config.toml
activation = "swiglu"
fused_qkv = false
bias = "all"
positions = "learned"
residual_init = "none"
weight_decay = 0.03
Rows from block 4 of a small image classifier, named by matrix and row number. Rows with one number belong to one neuron. Each number is 50 + 15 x the weight over its row's rms, rounded and kept within 0 to 99. All counts start at 0.
After each neuron's rows are labels from the 100 images, of 14976, where the neuron reaches its largest size: "responds to" is what is common among them; "colour at peak" is the nearest of a few named colours to the mean colour under the peak. Only what is clearly more common there than usual is listed. The data: telescope images of galaxies (Galaxy Zoo DECaLS). In brackets: how many of the 100, against the usual share in percent.
# gate: MLP gate (model.blocks.4.mlp.gate.weight, 1024x256), inputs 86-171
# fc1: MLP up (model.blocks.4.mlp.fc1.weight, 1024x256), inputs 86-171
# fc2: MLP down (model.blocks.4.mlp.fc2.weight, 256x1024, transposed), outputs 86-171

gate.626:57 62 66 37 59 55 73 52 53 69 55 38 39 41 57 51 73 53 38 67 31 58 51 43 64 55 23 39 62 61 36 16 53 49 86 24 67 31 49 48 55 52 35 56 43 36 70 60 39 73 37 52 38 70 53 61 34 55 34 55 41 38 23 49 59 72 78 31 34 24 33 57 34 65 55 34 42 54 54 51 63 45 19 54 42 66
fc1.626:53 30 63 55 40 49 70 50 56 35 49 55 49 53 67 48 52 50 58 25 54 44 44 63 73 41 66 89 58 45 50 58 33 36 57 31 47 71 18 60 29 36 31 14 56 24 77 71 59 66 57 40 57 63 49 60 60 74 66 79 42 39 37 53 70 42 36 52 79 21 38 44 44 68 52 38 40 25 17 36 51 55 70 63 45 47
fc2.626:50 41 29 39 46 53 70 62 38 68 23 51 70 49 42 63 43 43 77 45 40 34 47 49 36 42 37 37 43 40 72 65 34 62 52 32 37 21 56 33 48 39 48 39 67 36 49 26 50 45 73 28 69 54 54 79 57 45 74 69 38 74 67 71 41 40 56 52 53 63 73 42 87 66 55 60 53 64 51 48 37 40 59 74 60 51
responds to: shape: featured or disk (90 vs 30.4); edge-on disk: no (77 vs 24.7); spiral arms: yes (71 vs 18.8)
colour at peak: brown (47 vs 12.7)

gate.95:39 15 34 52 49 19 70 14 48 52 35 64 49 31 46 80 41 18 65 62 38 05 46 40 56 24 38 70 64 45 41 33 60 51 56 22 49 32 33 65 61 36 43 51 43 51 74 61 48 44 56 47 35 51 68 63 63 38 57 70 46 57 64 42 55 22 60 34 63 37 52 42 48 68 50 40 57 68 59 54 58 62 77 39 52 29
fc1.95:61 56 47 54 72 13 55 37 58 78 67 52 59 36 60 49 49 29 68 46 71 61 51 67 40 68 35 39 62 58 60 56 31 37 67 34 44 61 58 20 48 44 43 28 40 31 39 72 73 24 76 58 58 27 31 60 44 32 39 60 18 69 64 44 49 52 53 83 65 46 68 46 50 43 59 50 53 63 67 74 38 27 61 49 27 54
fc2.95:56 43 52 33 45 45 26 39 60 58 63 64 69 45 34 68 12 42 37 48 50 53 43 27 76 55 68 58 42 16 37 53 86 37 35 40 66 50 64 15 31 39 43 65 42 28 18 47 68 32 83 55 52 50 67 39 20 31 34 50 41 56 62 47 30 39 47 82 57 27 76 32 62 50 41 50 57 43 46 24 39 60 43 36 47 58
responds to: spiral arms: yes (41 vs 18.8)
colour at peak: brown (35 vs 12.7)

gate.381:61 53 51 64 41 62 28 66 59 62 48 46 71 78 34 47 55 75 54 72 38 54 69 48 96 52 44 65 44 36 57 50 62 55 63 56 66 79 33 70 18 23 59 51 44 35 53 61 52 40 31 62 34 38 59 38 42 36 72 42 37 56 76 56 26 49 61 31 38 50 65 40 31 19 42 22 49 40 32 29 50 61 21 66 34 47
fc1.381:50 54 20 36 32 41 24 63 55 44 42 65 71 40 58 46 68 61 35 47 34 41 42 41 48 52 52 29 15 45 66 55 49 80 33 30 41 65 29 41 28 64 55 33 85 38 36 41 64 62 57 69 34 50 62 44 45 42 40 59 37 67 54 57 53 61 33 60 38 57 63 42 39 52 33 42 61 34 54 66 35 38 54 50 63 53
fc2.381:25 40 36 77 63 75 53 24 65 15 52 55 77 39 66 64 54 57 78 39 22 96 50 36 22 23 46 47 32 45 71 45 72 48 32 44 51 66 55 38 47 75 49 61 71 52 47 30 47 56 50 35 50 20 28 54 33 75 43 38 37 55 46 33 36 49 47 53 47 22 51 36 60 30 67 51 72 42 49 68 58 56 60 66 44 35
responds to: roundness: in between (61 vs 33.9)
colour at peak: brown (33 vs 12.7)

gate.329:67 17 55 56 68 61 74 64 23 36 47 46 35 46 44 38 61 33 43 34 43 78 60 42 74 56 62 35 41 34 72 51 71 29 50 47 45 48 48 52 52 36 41 45 75 31 57 54 52 49 30 16 47 57 50 36 45 49 26 63 52 47 48 50 51 53 45 40 56 71 57 71 32 41 52 58 64 52 61 38 68 29 86 40 34 60
fc1.329:50 64 61 50 72 51 51 50 76 36 78 43 59 42 61 30 69 74 70 46 47 53 62 53 27 45 55 46 40 54 40 33 31 47 40 67 74 26 43 57 76 48 29 29 45 41 53 27 53 74 70 44 58 35 36 64 03 50 52 29 38 50 58 60 42 54 44 47 52 58 57 85 55 49 51 29 35 50 70 25 56 24 61 45 40 45
fc2.329:61 59 40 58 44 45 48 40 54 48 43 46 38 65 67 64 46 47 60 41 63 71 42 57 37 77 45 37 51 67 39 38 38 53 37 68 27 59 55 28 49 13 39 38 40 52 64 57 49 59 71 47 97 57 40 56 47 21 48 59 25 42 59 38 64 68 42 40 44 43 54 50 78 53 67 52 44 58 80 85 52 79 33 46 45 26
responds to: roundness: in between (61 vs 33.9)
colour at peak: brown (50 vs 12.7)

gate.59:66 61 61 21 34 44 35 52 45 45 55 37 22 59 62 52 69 49 60 15 77 51 26 30 23 72 44 71 84 62 52 50 63 58 50 53 29 49 49 57 50 49 64 32 26 60 67 25 31 46 35 67 75 37 65 52 47 46 50 46 47 62 56 30 60 59 40 45 74 60 34 84 56 34 49 60 51 48 59 37 66 73 53 29 50 77
fc1.59:42 53 49 49 90 76 45 73 38 42 68 19 41 61 41 56 75 65 46 43 82 32 70 48 43 18 48 59 14 55 76 48 56 45 51 53 54 43 45 59 70 56 59 45 57 65 26 61 48 56 58 64 41 54 52 27 60 53 43 51 65 50 57 51 62 36 52 62 25 64 46 31 38 62 41 34 60 77 69 13 43 27 52 67 62 47
fc2.59:80 70 45 43 72 54 58 69 55 34 42 75 67 60 80 61 41 31 39 49 65 52 52 73 54 46 32 37 65 53 57 46 48 19 50 71 52 71 49 49 60 52 33 36 59 67 54 41 42 52 53 49 59 32 50 66 48 74 60 56 25 45 55 40 22 52 53 72 49 66 40 59 53 57 62 42 56 72 45 59 69 71 59 63 06 41
responds to: edge-on disk: yes (34 vs 5.2); roundness: cigar-shaped (26 vs 8.1)
colour at peak: brown (42 vs 12.7)

gate.653:62 37 57 39 52 42 03 31 38 60 61 53 22 43 26 54 67 41 67 39 53 54 47 33 46 16 43 45 42 29 60 66 41 46 60 48 45 26 42 41 25 31 43 49 30 58 67 27 82 48 57 44 52 25 58 72 56 65 48 65 44 73 95 40 60 44 48 80 65 42 50 56 48 60 38 73 69 59 53 47 72 57 36 40 41 39
fc1.653:56 52 36 32 41 68 68 62 47 24 29 53 35 64 59 41 77 35 70 42 52 35 38 64 41 26 87 57 43 68 77 13 43 40 74 30 52 72 32 40 70 62 44 69 51 62 51 49 07 33 45 56 55 50 36 96 35 25 48 40 54 56 85 39 54 43 58 67 59 55 38 51 59 57 40 47 72 43 56 55 23 16 60 46 49 46
fc2.653:79 43 61 68 54 79 75 24 57 41 25 45 42 79 67 49 54 20 29 64 79 34 61 64 62 45 36 52 52 49 44 44 35 48 61 38 56 60 51 48 49 44 47 80 55 83 62 46 48 43 47 37 42 64 61 41 64 68 30 51 41 41 32 44 44 58 14 56 77 52 34 59 55 74 32 49 48 29 26 64 59 61 43 54 42 52
responds to: edge-on disk: yes (46 vs 5.2); roundness: cigar-shaped (28 vs 8.1)
colour at peak: brown (45 vs 12.7)

gate.478:42 58 33 48 56 50 50 55 54 25 49 79 31 69 38 60 32 31 45 34 57 44 43 31 27 34 39 58 48 41 50 34 63 51 54 35 37 62 43 63 37 49 34 56 36 75 52 47 73 32 71 37 40 80 57 37 58 48 44 27 41 46 40 45 56 34 57 58 61 55 50 42 49 60 58 33 41 43 56 58 64 47 25 75 37 84
fc1.478:35 30 45 50 48 76 33 27 63 71 53 48 44 72 66 44 42 56 30 55 33 51 41 78 42 54 52 47 55 57 61 50 54 45 70 46 61 66 43 34 46 56 67 34 17 55 55 26 53 53 64 49 84 66 54 70 27 54 19 71 39 62 73 59 46 40 26 35 45 43 88 52 87 75 28 54 53 40 45 61 81 51 53 46 34 48
fc2.478:58 52 71 57 59 42 55 60 24 79 44 37 71 39 66 50 42 47 37 40 83 40 45 54 58 48 30 70 25 74 45 35 64 45 79 64 70 67 42 69 35 54 54 23 45 53 68 41 53 68 42 68 58 71 44 54 52 48 57 30 25 64 50 84 41 57 57 67 40 37 54 58 70 51 58 37 51 34 27 69 36 48 39 28 70 71
responds to: roundness: round (48 vs 20.3)
colour at peak: brown (31 vs 12.7)

gate.120:35 46 51 50 47 63 70 39 61 40 60 47 42 53 68 64 48 49 29 55 39 70 30 37 28 40 57 57 49 81 37 51 52 52 81 21 24 33 22 60 62 31 63 34 57 28 60 49 52 65 57 43 44 44 77 69 47 43 43 09 35 65 38 44 43 26 61 58 57 70 63 81 63 55 44 81 52 70 50 16 17 57 56 63 76 29
fc1.120:34 46 47 50 40 57 21 50 51 40 57 13 28 56 48 69 48 41 55 84 45 54 39 52 49 45 48 61 70 30 49 78 65 59 45 66 21 46 69 48 52 32 27 53 55 52 43 48 49 38 31 63 36 58 65 16 33 45 46 25 56 62 46 30 61 47 53 70 53 65 41 46 62 62 28 41 43 31 47 46 39 28 28 49 51 59
fc2.120:57 43 48 05 59 69 69 49 51 32 59 60 95 50 48 45 59 54 52 40 59 46 66 39 44 55 47 52 68 46 49 46 54 76 52 67 56 54 34 81 61 71 41 35 30 51 41 39 60 43 67 31 49 64 33 40 47 54 32 74 35 65 28 32 53 17 75 44 64 55 63 42 70 36 46 41 44 66 45 59 78 60 51 49 58 62
responds to: edge-on disk: yes (27 vs 5.2); roundness: cigar-shaped (26 vs 8.1)
colour at peak: brown (31 vs 12.7)

gate.237:52 51 47 41 59 62 77 45 69 33 59 67 61 36 52 40 66 49 69 41 67 62 75 28 34 48 42 34 54 50 48 42 67 59 29 61 10 36 47 47 72 41 52 74 54 42 22 70 48 30 09 47 62 66 30 38 74 65 48 68 50 57 45 41 49 69 44 57 27 58 27 33 60 42 60 13 41 26 32 59 33 54 29 61 42 49
fc1.237:43 70 52 30 61 24 41 06 40 44 36 71 79 57 29 34 45 51 42 63 37 49 65 41 49 47 47 42 53 27 42 45 55 33 47 61 40 51 55 39 53 46 49 44 29 26 52 55 47 51 35 82 45 46 34 46 22 58 30 61 49 43 57 24 33 24 66 67 36 24 40 70 33 55 67 49 62 27 35 47 80 52 66 60 51 48
fc2.237:44 31 28 34 37 66 62 32 52 36 73 50 56 39 33 52 61 54 55 31 52 70 49 57 61 37 53 40 58 47 70 41 50 29 43 75 24 52 65 55 59 61 46 49 59 08 70 31 05 51 37 39 44 76 41 47 64 73 45 48 59 77 47 80 47 55 53 17 62 71 58 48 21 44 73 28 48 42 40 54 50 39 18 64 64 34
responds to: edge-on disk: yes (36 vs 5.2)
colour at peak: brown (44 vs 12.7)

gate.538:63 67 28 36 59 45 71 55 60 40 48 68 35 52 57 38 49 44 44 35 39 74 38 40 56 36 59 51 52 58 48 50 66 62 32 34 14 34 45 53 52 69 14 47 78 13 39 43 48 59 65 37 65 56 51 36 59 60 44 49 50 44 48 93 78 61 66 70 39 57 37 67 38 21 22 69 45 46 54 50 65 53 52 51 34 34
fc1.538:50 23 46 63 59 24 55 32 31 76 32 64 52 39 65 61 56 62 43 71 58 39 68 74 65 45 16 52 31 43 24 60 56 46 73 66 70 52 53 59 52 38 40 22 45 42 71 66 53 28 27 49 71 14 49 51 68 42 32 50 59 80 53 52 53 49 66 31 50 40 44 42 49 43 47 16 63 64 65 55 63 50 99 32 43 49
fc2.538:59 51 58 34 36 40 49 27 67 47 45 75 74 50 38 35 52 34 65 64 54 52 32 62 43 54 49 32 59 41 54 55 79 46 49 27 43 68 55 69 41 21 13 69 45 65 86 46 38 67 81 67 42 61 12 64 38 53 37 72 39 48 52 50 32 28 65 56 80 60 32 67 53 49 53 41 63 42 76 62 52 56 51 51 34 62
responds to: edge-on disk: no (53 vs 24.7); bar: no (35 vs 12.9)
colour at peak: grey (37 vs 6.2); brown (34 vs 12.7)

gate.152:68 55 36 41 23 62 40 50 41 32 52 46 41 31 52 64 49 53 56 47 41 50 34 56 64 44 43 98 55 40 62 71 68 46 39 46 52 74 75 56 55 71 25 65 44 44 29 84 59 76 28 48 50 40 45 42 55 34 53 45 45 26 60 53 33 76 26 39 23 54 67 36 42 54 65 33 30 57 83 35 47 61 51 33 63 71
fc1.152:45 68 63 57 16 55 56 44 69 64 46 51 35 42 49 40 60 54 39 48 37 33 59 44 79 58 48 66 53 64 16 56 48 53 60 59 32 41 39 52 44 55 38 35 81 78 57 30 43 20 32 66 42 23 57 35 49 27 48 18 37 59 33 40 52 49 58 69 45 24 55 37 41 45 52 60 63 29 60 34 26 51 42 52 58 62
fc2.152:40 15 54 48 59 42 40 39 41 63 42 46 71 32 68 27 56 50 39 42 53 55 41 63 52 76 47 34 46 62 46 41 47 51 50 40 38 23 35 06 61 71 42 51 58 50 34 61 65 58 66 58 37 65 44 54 56 59 52 54 48 45 73 65 60 87 28 50 19 60 25 66 41 29 74 39 52 65 04 48 71 75 27 19 87 52
responds to: shape: featured or disk (78 vs 30.4); edge-on disk: no (51 vs 24.7); spiral arms: yes (43 vs 18.8)
colour at peak: brown (35 vs 12.7)

gate.246:49 36 51 59 53 28 57 45 46 55 55 69 44 69 32 39 47 70 37 48 75 50 37 41 63 76 54 24 48 41 32 46 49 11 48 40 62 50 46 60 71 38 58 47 20 67 38 67 32 17 56 32 57 68 26 29 26 68 28 25 49 21 58 60 27 68 31 34 69 57 39 62 46 67 42 61 63 37 28 52 72 41 32 37 49 70
fc1.246:48 41 51 54 55 57 56 62 41 32 52 43 22 48 36 74 59 62 74 50 40 72 64 44 43 42 39 53 45 51 46 45 58 66 64 64 47 68 71 65 42 61 63 64 16 29 52 53 38 57 14 61 35 40 60 83 57 38 42 63 41 76 71 51 54 28 62 55 38 62 46 40 34 45 74 55 42 56 37 42 58 53 32 62 41 80
fc2.246:40 38 74 38 27 50 51 65 44 28 26 64 49 46 64 60 62 71 66 65 58 49 45 22 31 44 47 43 44 50 53 53 44 55 49 68 48 63 50 38 78 56 15 52 51 39 66 71 37 39 82 44 14 48 61 71 66 24 51 52 68 45 84 45 32 68 30 54 80 52 41 66 58 59 38 47 60 40 64 85 20 47 43 62 43 30
responds to: roundness: in between (63 vs 33.9)
colour at peak: brown (40 vs 12.7)

gate.431:69 46 41 19 66 55 67 34 15 86 81 59 80 42 47 32 59 25 72 38 24 38 42 62 60 58 73 44 35 50 44 30 31 56 72 51 62 73 52 32 39 58 50 42 58 40 51 28 28 48 76 42 66 66 68 59 46 57 53 61 39 40 43 54 78 34 44 40 46 57 49 60 47 53 68 51 55 78 51 42 61 42 24 66 41 45
fc1.431:40 50 25 32 56 66 73 64 42 57 61 60 48 27 27 53 53 43 43 59 71 41 41 46 62 66 13 27 50 33 23 18 25 56 39 35 39 38 73 39 45 80 42 51 69 59 55 54 55 77 41 33 67 46 59 67 44 53 51 77 41 37 70 51 26 59 62 68 28 40 77 68 42 49 45 61 32 46 58 41 65 31 42 38 46 72
fc2.431:58 73 65 46 60 72 46 63 27 37 56 46 70 32 65 59 81 62 32 46 51 51 33 32 56 42 40 56 25 45 45 46 46 65 38 52 56 74 41 44 67 32 62 47 23 63 58 56 41 39 41 54 39 54 46 37 10 40 62 66 50 53 64 82 70 49 77 46 45 60 58 54 47 64 24 44 65 29 64 70 21 48 32 52 43 36
responds to: edge-on disk: no (56 vs 24.7); spiral arms: yes (47 vs 18.8)
colour at peak: brown (37 vs 12.7); grey (29 vs 6.2)

gate.641:62 53 72 58 37 33 51 57 54 51 23 73 67 41 50 51 42 51 41 81 61 36 49 44 91 43 78 83 48 45 50 52 36 76 17 80 54 18 29 86 55 62 37 67 37 09 50 47 38 59 58 80 55 57 30 59 62 42 55 36 53 48 71 31 77 65 51 42 37 40 44 50 54 39 26 37 41 75 56 53 26 35 33 29 58 71
fc1.641:20 46 52 58 69 47 60 57 72 52 36 52 41 40 57 63 46 74 55 51 49 30 56 37 28 70 21 66 46 69 62 43 50 74 48 48 35 34 64 51 56 33 50 48 33 30 44 38 62 59 41 22 76 57 43 33 40 39 45 69 41 73 76 66 48 36 79 62 34 25 54 32 46 84 38 40 84 35 71 26 47 61 41 31 56 62
fc2.641:56 62 56 51 41 52 70 53 44 43 67 41 48 26 35 26 41 23 55 44 58 67 55 29 56 46 65 43 69 62 70 56 44 45 47 39 74 59 45 60 44 70 57 16 36 44 32 32 58 65 63 48 35 27 49 21 74 14 59 56 45 44 64 36 56 45 59 29 68 40 65 49 36 60 48 76 73 54 62 45 61 28 31 58 57 66
responds to: roundness: in between (74 vs 33.9)
colour at peak: brown (33 vs 12.7)

gate.603:53 57 35 71 34 52 12 39 55 57 47 45 72 58 58 60 65 35 36 59 63 73 40 50 84 56 46 35 42 58 57 42 54 49 58 79 47 49 57 58 62 25 41 51 42 43 54 50 38 50 47 46 68 36 55 45 63 63 47 57 60 49 62 57 47 54 28 35 61 07 74 46 35 60 63 37 61 53 66 19 46 48 44 28 57 54
fc1.603:49 72 49 59 61 42 32 52 65 67 28 35 54 50 55 58 38 34 53 51 41 60 62 67 38 73 55 54 60 51 49 62 49 51 51 49 40 61 36 47 51 12 49 74 74 43 38 51 57 47 40 25 77 29 30 49 35 66 70 11 79 67 66 54 65 65 51 89 30 47 46 53 77 59 41 56 61 62 55 74 64 61 53 41 42 57
fc2.603:39 29 45 50 41 42 39 57 49 18 52 35 78 47 51 55 53 32 78 47 54 44 55 39 11 47 58 65 35 40 56 32 56 38 52 38 72 48 36 33 55 62 33 52 49 49 55 47 44 50 28 55 34 48 42 73 38 29 69 69 42 64 74 52 60 50 65 48 33 69 47 57 37 22 42 45 41 52 62 54 37 53 70 50 34 53
responds to: roundness: in between (65 vs 33.9)
colour at peak: brown (57 vs 12.7); grey (29 vs 6.2)

gate.518:42 42 41 33 52 52 46 37 51 43 45 47 59 65 53 58 56 48 27 37 23 31 59 43 44 39 50 46 80 70 69 32 59 47 64 52 35 59 40 85 36 29 28 61 58 54 27 73 61 48 33 37 41 52 51 52 40 70 66 56 33 40 45 67 46 56 54 61 28 52 73 51 48 64 41 51 61 45 43 39 59 52 31 32 62 54
fc1.518:52 51 24 52 22 58 51 38 67 61 57 67 73 29 62 53 47 64 31 47 44 54 57 56 30 36 40 54 21 71 63 56 36 52 64 72 86 65 57 52 46 54 52 52 71 32 72 55 42 80 45 34 64 48 64 55 59 59 48 49 54 21 60 30 58 35 59 31 49 36 34 54 56 58 37 43 36 63 50 64 48 51 53 33 66 53
fc2.518:40 29 44 35 28 56 91 46 49 51 28 20 61 26 46 49 36 76 65 34 39 44 58 40 59 53 67 51 36 60 53 29 47 48 67 49 71 68 38 36 10 47 54 47 67 65 42 60 51 62 57 89 43 50 56 51 52 64 57 39 45 34 66 45 34 66 44 79 42 55 35 45 67 55 30 59 51 61 59 31 30 52 53 50 54 47
responds to: roundness: cigar-shaped (32 vs 8.1)
colour at peak: brown (34 vs 12.7)

gate.714:68 43 38 55 61 47 49 73 28 34 29 43 24 35 19 48 60 71 59 47 74 37 36 88 62 61 43 61 54 60 73 65 25 53 41 62 18 10 64 66 69 64 37 61 62 30 51 46 23 54 54 91 54 49 46 68 51 67 71 63 35 76 47 67 57 56 66 47 48 54 39 57 69 77 71 34 44 65 31 56 53 60 40 32 67 83
fc1.714:60 53 47 49 50 52 51 47 41 21 60 41 70 54 30 49 29 66 71 36 66 29 20 60 50 69 44 75 60 48 34 54 33 47 37 61 42 65 39 61 41 56 46 65 25 35 34 37 46 38 73 54 68 66 32 44 42 69 21 42 59 60 56 40 65 43 42 58 87 75 59 53 35 76 47 41 41 36 61 39 26 43 61 05 62 64
fc2.714:47 46 41 45 65 56 42 15 64 62 33 46 53 48 46 62 53 33 29 86 32 72 18 50 62 43 73 28 45 33 36 39 37 63 54 54 35 24 28 69 47 49 83 61 92 70 53 64 54 30 64 23 52 43 63 59 35 41 42 73 40 61 59 50 47 37 66 19 42 54 47 62 48 40 64 54 61 35 57 39 37 66 66 55 81 55
responds to: shape: featured or disk (93 vs 30.4); edge-on disk: no (91 vs 24.7); spiral arms: yes (68 vs 18.8)
colour at peak: brown (37 vs 12.7)

gate.744:36 42 59 53 62 34 36 39 11 66 40 38 49 47 73 53 65 45 80 57 34 57 56 59 52 54 27 55 56 68 50 32 58 59 35 47 72 36 39 29 24 25 43 23 35 22 22 55 36 69 64 38 55 36 40 42 66 43 35 47 73 37 81 58 74 53 32 57 54 27 48 46 42 43 65 48 47 51 52 57 33 63 52 39 42 39
fc1.744:58 64 57 69 52 42 22 33 52 56 34 44 63 23 70 47 57 50 25 40 45 56 42 36 64 34 68 56 32 62 48 47 63 60 44 50 50 31 38 50 47 66 46 56 59 39 66 57 59 44 76 57 50 55 54 37 59 42 52 78 43 49 77 34 52 33 87 68 56 64 48 63 71 57 35 39 69 65 22 56 45 30 48 40 52 65
fc2.744:53 41 41 50 40 76 50 44 56 51 63 68 66 44 35 44 42 62 49 45 52 39 44 20 88 42 81 57 68 55 84 31 42 42 63 40 55 84 52 58 72 46 50 56 38 54 48 59 47 60 73 51 45 78 64 33 72 61 30 59 45 60 49 55 46 37 41 58 44 32 51 38 48 46 65 57 86 55 82 50 32 60 57 81 65 69
responds to: roundness: cigar-shaped (51 vs 8.1)
colour at peak: brown (61 vs 12.7)

gate.710:55 50 80 71 38 36 23 34 52 23 59 64 74 55 69 41 60 66 54 46 72 50 43 49 35 49 35 44 34 58 59 84 84 49 49 44 43 65 28 56 49 50 42 67 22 73 55 63 49 87 46 47 45 47 32 58 20 35 60 47 31 63 74 36 47 84 31 35 45 58 66 40 46 64 63 42 75 49 74 36 84 46 44 63 64 39
fc1.710:58 38 36 69 35 47 48 53 55 47 39 72 41 65 47 52 21 35 49 37 49 53 56 41 32 65 55 64 50 80 42 31 67 51 35 60 59 60 48 37 65 27 51 32 60 42 70 46 45 19 82 43 50 50 48 53 33 38 31 68 60 39 25 47 51 39 71 41 60 45 50 70 72 30 28 68 75 66 41 53 29 66 66 43 28 54
fc2.710:57 66 55 50 47 54 42 43 91 48 33 55 42 46 45 28 17 28 59 65 42 23 49 47 48 53 76 50 30 42 35 52 30 39 31 87 33 42 56 18 43 68 46 72 61 57 34 42 42 61 40 66 16 64 56 41 48 48 54 36 61 40 27 52 59 53 43 24 33 72 66 48 80 71 68 39 50 30 63 43 18 62 48 67 69 69
responds to: roundness: round (69 vs 20.3)
colour at peak: brown (55 vs 12.7)

gate.738:32 73 36 46 69 37 76 53 36 59 75 30 39 61 60 44 65 45 31 35 46 79 57 64 46 46 59 48 37 64 36 44 46 45 53 14 48 41 63 52 60 41 47 42 59 50 60 26 39 40 26 38 40 12 60 68 65 53 57 45 49 81 16 52 45 66 28 61 34 40 34 46 51 55 50 44 38 62 31 43 58 34 64 50 56 57
fc1.738:47 47 68 48 09 67 68 39 40 57 55 32 57 50 39 80 59 54 59 54 29 51 50 39 67 38 35 25 50 64 77 59 68 58 44 52 47 08 66 57 79 44 47 49 07 60 35 47 70 59 36 80 53 33 39 46 64 45 66 65 60 50 36 46 20 58 55 52 32 65 50 46 29 61 65 45 47 35 34 50 48 49 60 85 32 52
fc2.738:48 40 61 55 34 72 47 13 24 71 57 48 38 55 74 22 51 65 75 46 56 63 49 65 49 47 50 37 40 47 52 28 20 33 71 68 54 74 39 57 64 38 52 16 62 22 65 61 57 59 61 37 59 55 52 48 57 70 78 47 47 32 51 36 61 43 40 35 39 53 44 67 64 29 46 61 56 77 48 63 43 59 50 50 68 30
responds to: edge-on disk: yes (47 vs 5.2); roundness: cigar-shaped (43 vs 8.1)
colour at peak: brown (52 vs 12.7); grey (27 vs 6.2)

gate.67:55 32 59 75 55 38 41 39 76 10 44 48 59 45 54 54 27 50 80 75 65 71 71 43 43 10 44 51 60 50 63 50 67 70 52 77 44 61 32 62 40 10 56 54 60 57 57 27 64 80 39 77 70 57 61 38 30 92 58 25 70 43 81 31 41 86 55 51 56 41 61 61 54 40 37 51 66 73 68 40 42 60 38 61 16 42
fc1.67:46 50 19 64 48 43 25 23 48 35 49 48 51 35 56 48 23 55 58 46 59 41 66 69 50 15 71 43 61 44 43 58 88 57 39 45 57 58 52 26 45 26 38 36 44 32 46 49 76 60 50 56 33 79 53 61 32 27 19 52 20 44 45 50 42 72 41 30 69 38 14 53 56 47 54 27 73 41 34 46 43 42 48 52 39 81
fc2.67:71 48 45 59 73 47 62 37 55 63 57 66 31 55 70 77 82 41 47 63 73 40 49 53 73 46 64 62 47 87 40 38 70 74 69 52 66 43 72 73 81 58 18 53 55 71 58 56 37 47 35 63 67 47 53 64 35 44 38 74 34 56 51 58 82 38 59 37 62 58 53 54 57 56 29 44 38 44 31 37 74 63 74 50 68 34
responds to: roundness: in between (89 vs 33.9)
colour at peak: brown (50 vs 12.7); grey (30 vs 6.2)

gate.487:71 62 61 54 41 63 79 52 34 53 54 69 54 56 44 37 39 53 49 53 33 48 57 55 55 60 45 58 86 41 80 33 39 59 41 51 32 61 67 79 71 35 34 22 52 53 51 47 35 51 25 50 32 79 35 41 31 52 42 43 47 93 43 68 56 60 48 52 72 57 40 57 85 50 54 46 40 45 66 52 44 57 55 32 60 66
fc1.487:28 47 63 50 48 70 47 30 53 35 56 53 16 57 49 56 73 65 47 45 49 69 59 50 32 41 55 51 60 39 66 14 32 56 41 58 64 70 57 25 52 56 50 48 58 92 17 48 57 64 35 54 46 56 37 70 38 70 67 44 64 36 75 57 27 47 50 56 26 47 35 57 51 38 75 28 51 50 28 60 37 57 41 51 61 09
fc2.487:68 46 28 72 76 61 37 60 61 51 52 25 40 40 35 71 53 57 82 41 61 60 58 36 48 50 61 47 51 49 48 42 18 71 36 67 48 43 56 57 42 21 71 61 39 67 54 65 48 38 37 47 49 58 62 40 33 91 63 40 40 35 48 77 55 26 48 58 36 57 05 25 33 49 69 35 76 33 38 60 43 40 71 37 70 55
responds to: roundness: in between (81 vs 33.9)
colour at peak: brown (34 vs 12.7)

gate.371:54 84 65 44 77 56 65 74 38 37 44 48 47 62 44 44 59 48 64 63 61 70 47 58 54 67 58 43 64 43 30 59 53 46 68 25 31 55 48 37 39 53 64 35 71 76 63 68 21 63 49 54 58 68 44 94 61 40 41 60 19 43 36 42 68 35 51 69 63 64 25 67 24 37 31 49 59 65 71 45 28 28 74 57 50 60
fc1.371:41 22 70 45 62 37 27 75 58 46 36 35 27 19 48 41 56 43 46 56 44 46 60 38 40 71 43 52 41 61 63 45 38 49 36 65 37 15 88 52 83 78 41 62 66 49 57 51 34 70 56 52 50 63 52 40 63 55 52 55 47 60 48 75 55 33 27 39 73 45 54 65 61 50 78 37 74 44 44 83 62 50 58 48 61 68
fc2.371:27 49 73 60 69 59 55 60 47 43 68 16 51 29 59 64 20 47 42 44 70 63 43 54 36 50 55 78 40 80 46 58 43 64 42 45 97 80 42 30 38 48 77 48 32 54 30 48 47 62 76 81 73 55 36 55 57 65 46 66 61 55 54 83 60 33 57 44 44 62 46 45 47 75 61 55 35 59 57 43 66 56 33 26 63 63
responds to: roundness: round (71 vs 20.3)
colour at peak: brown (42 vs 12.7); grey (27 vs 6.2)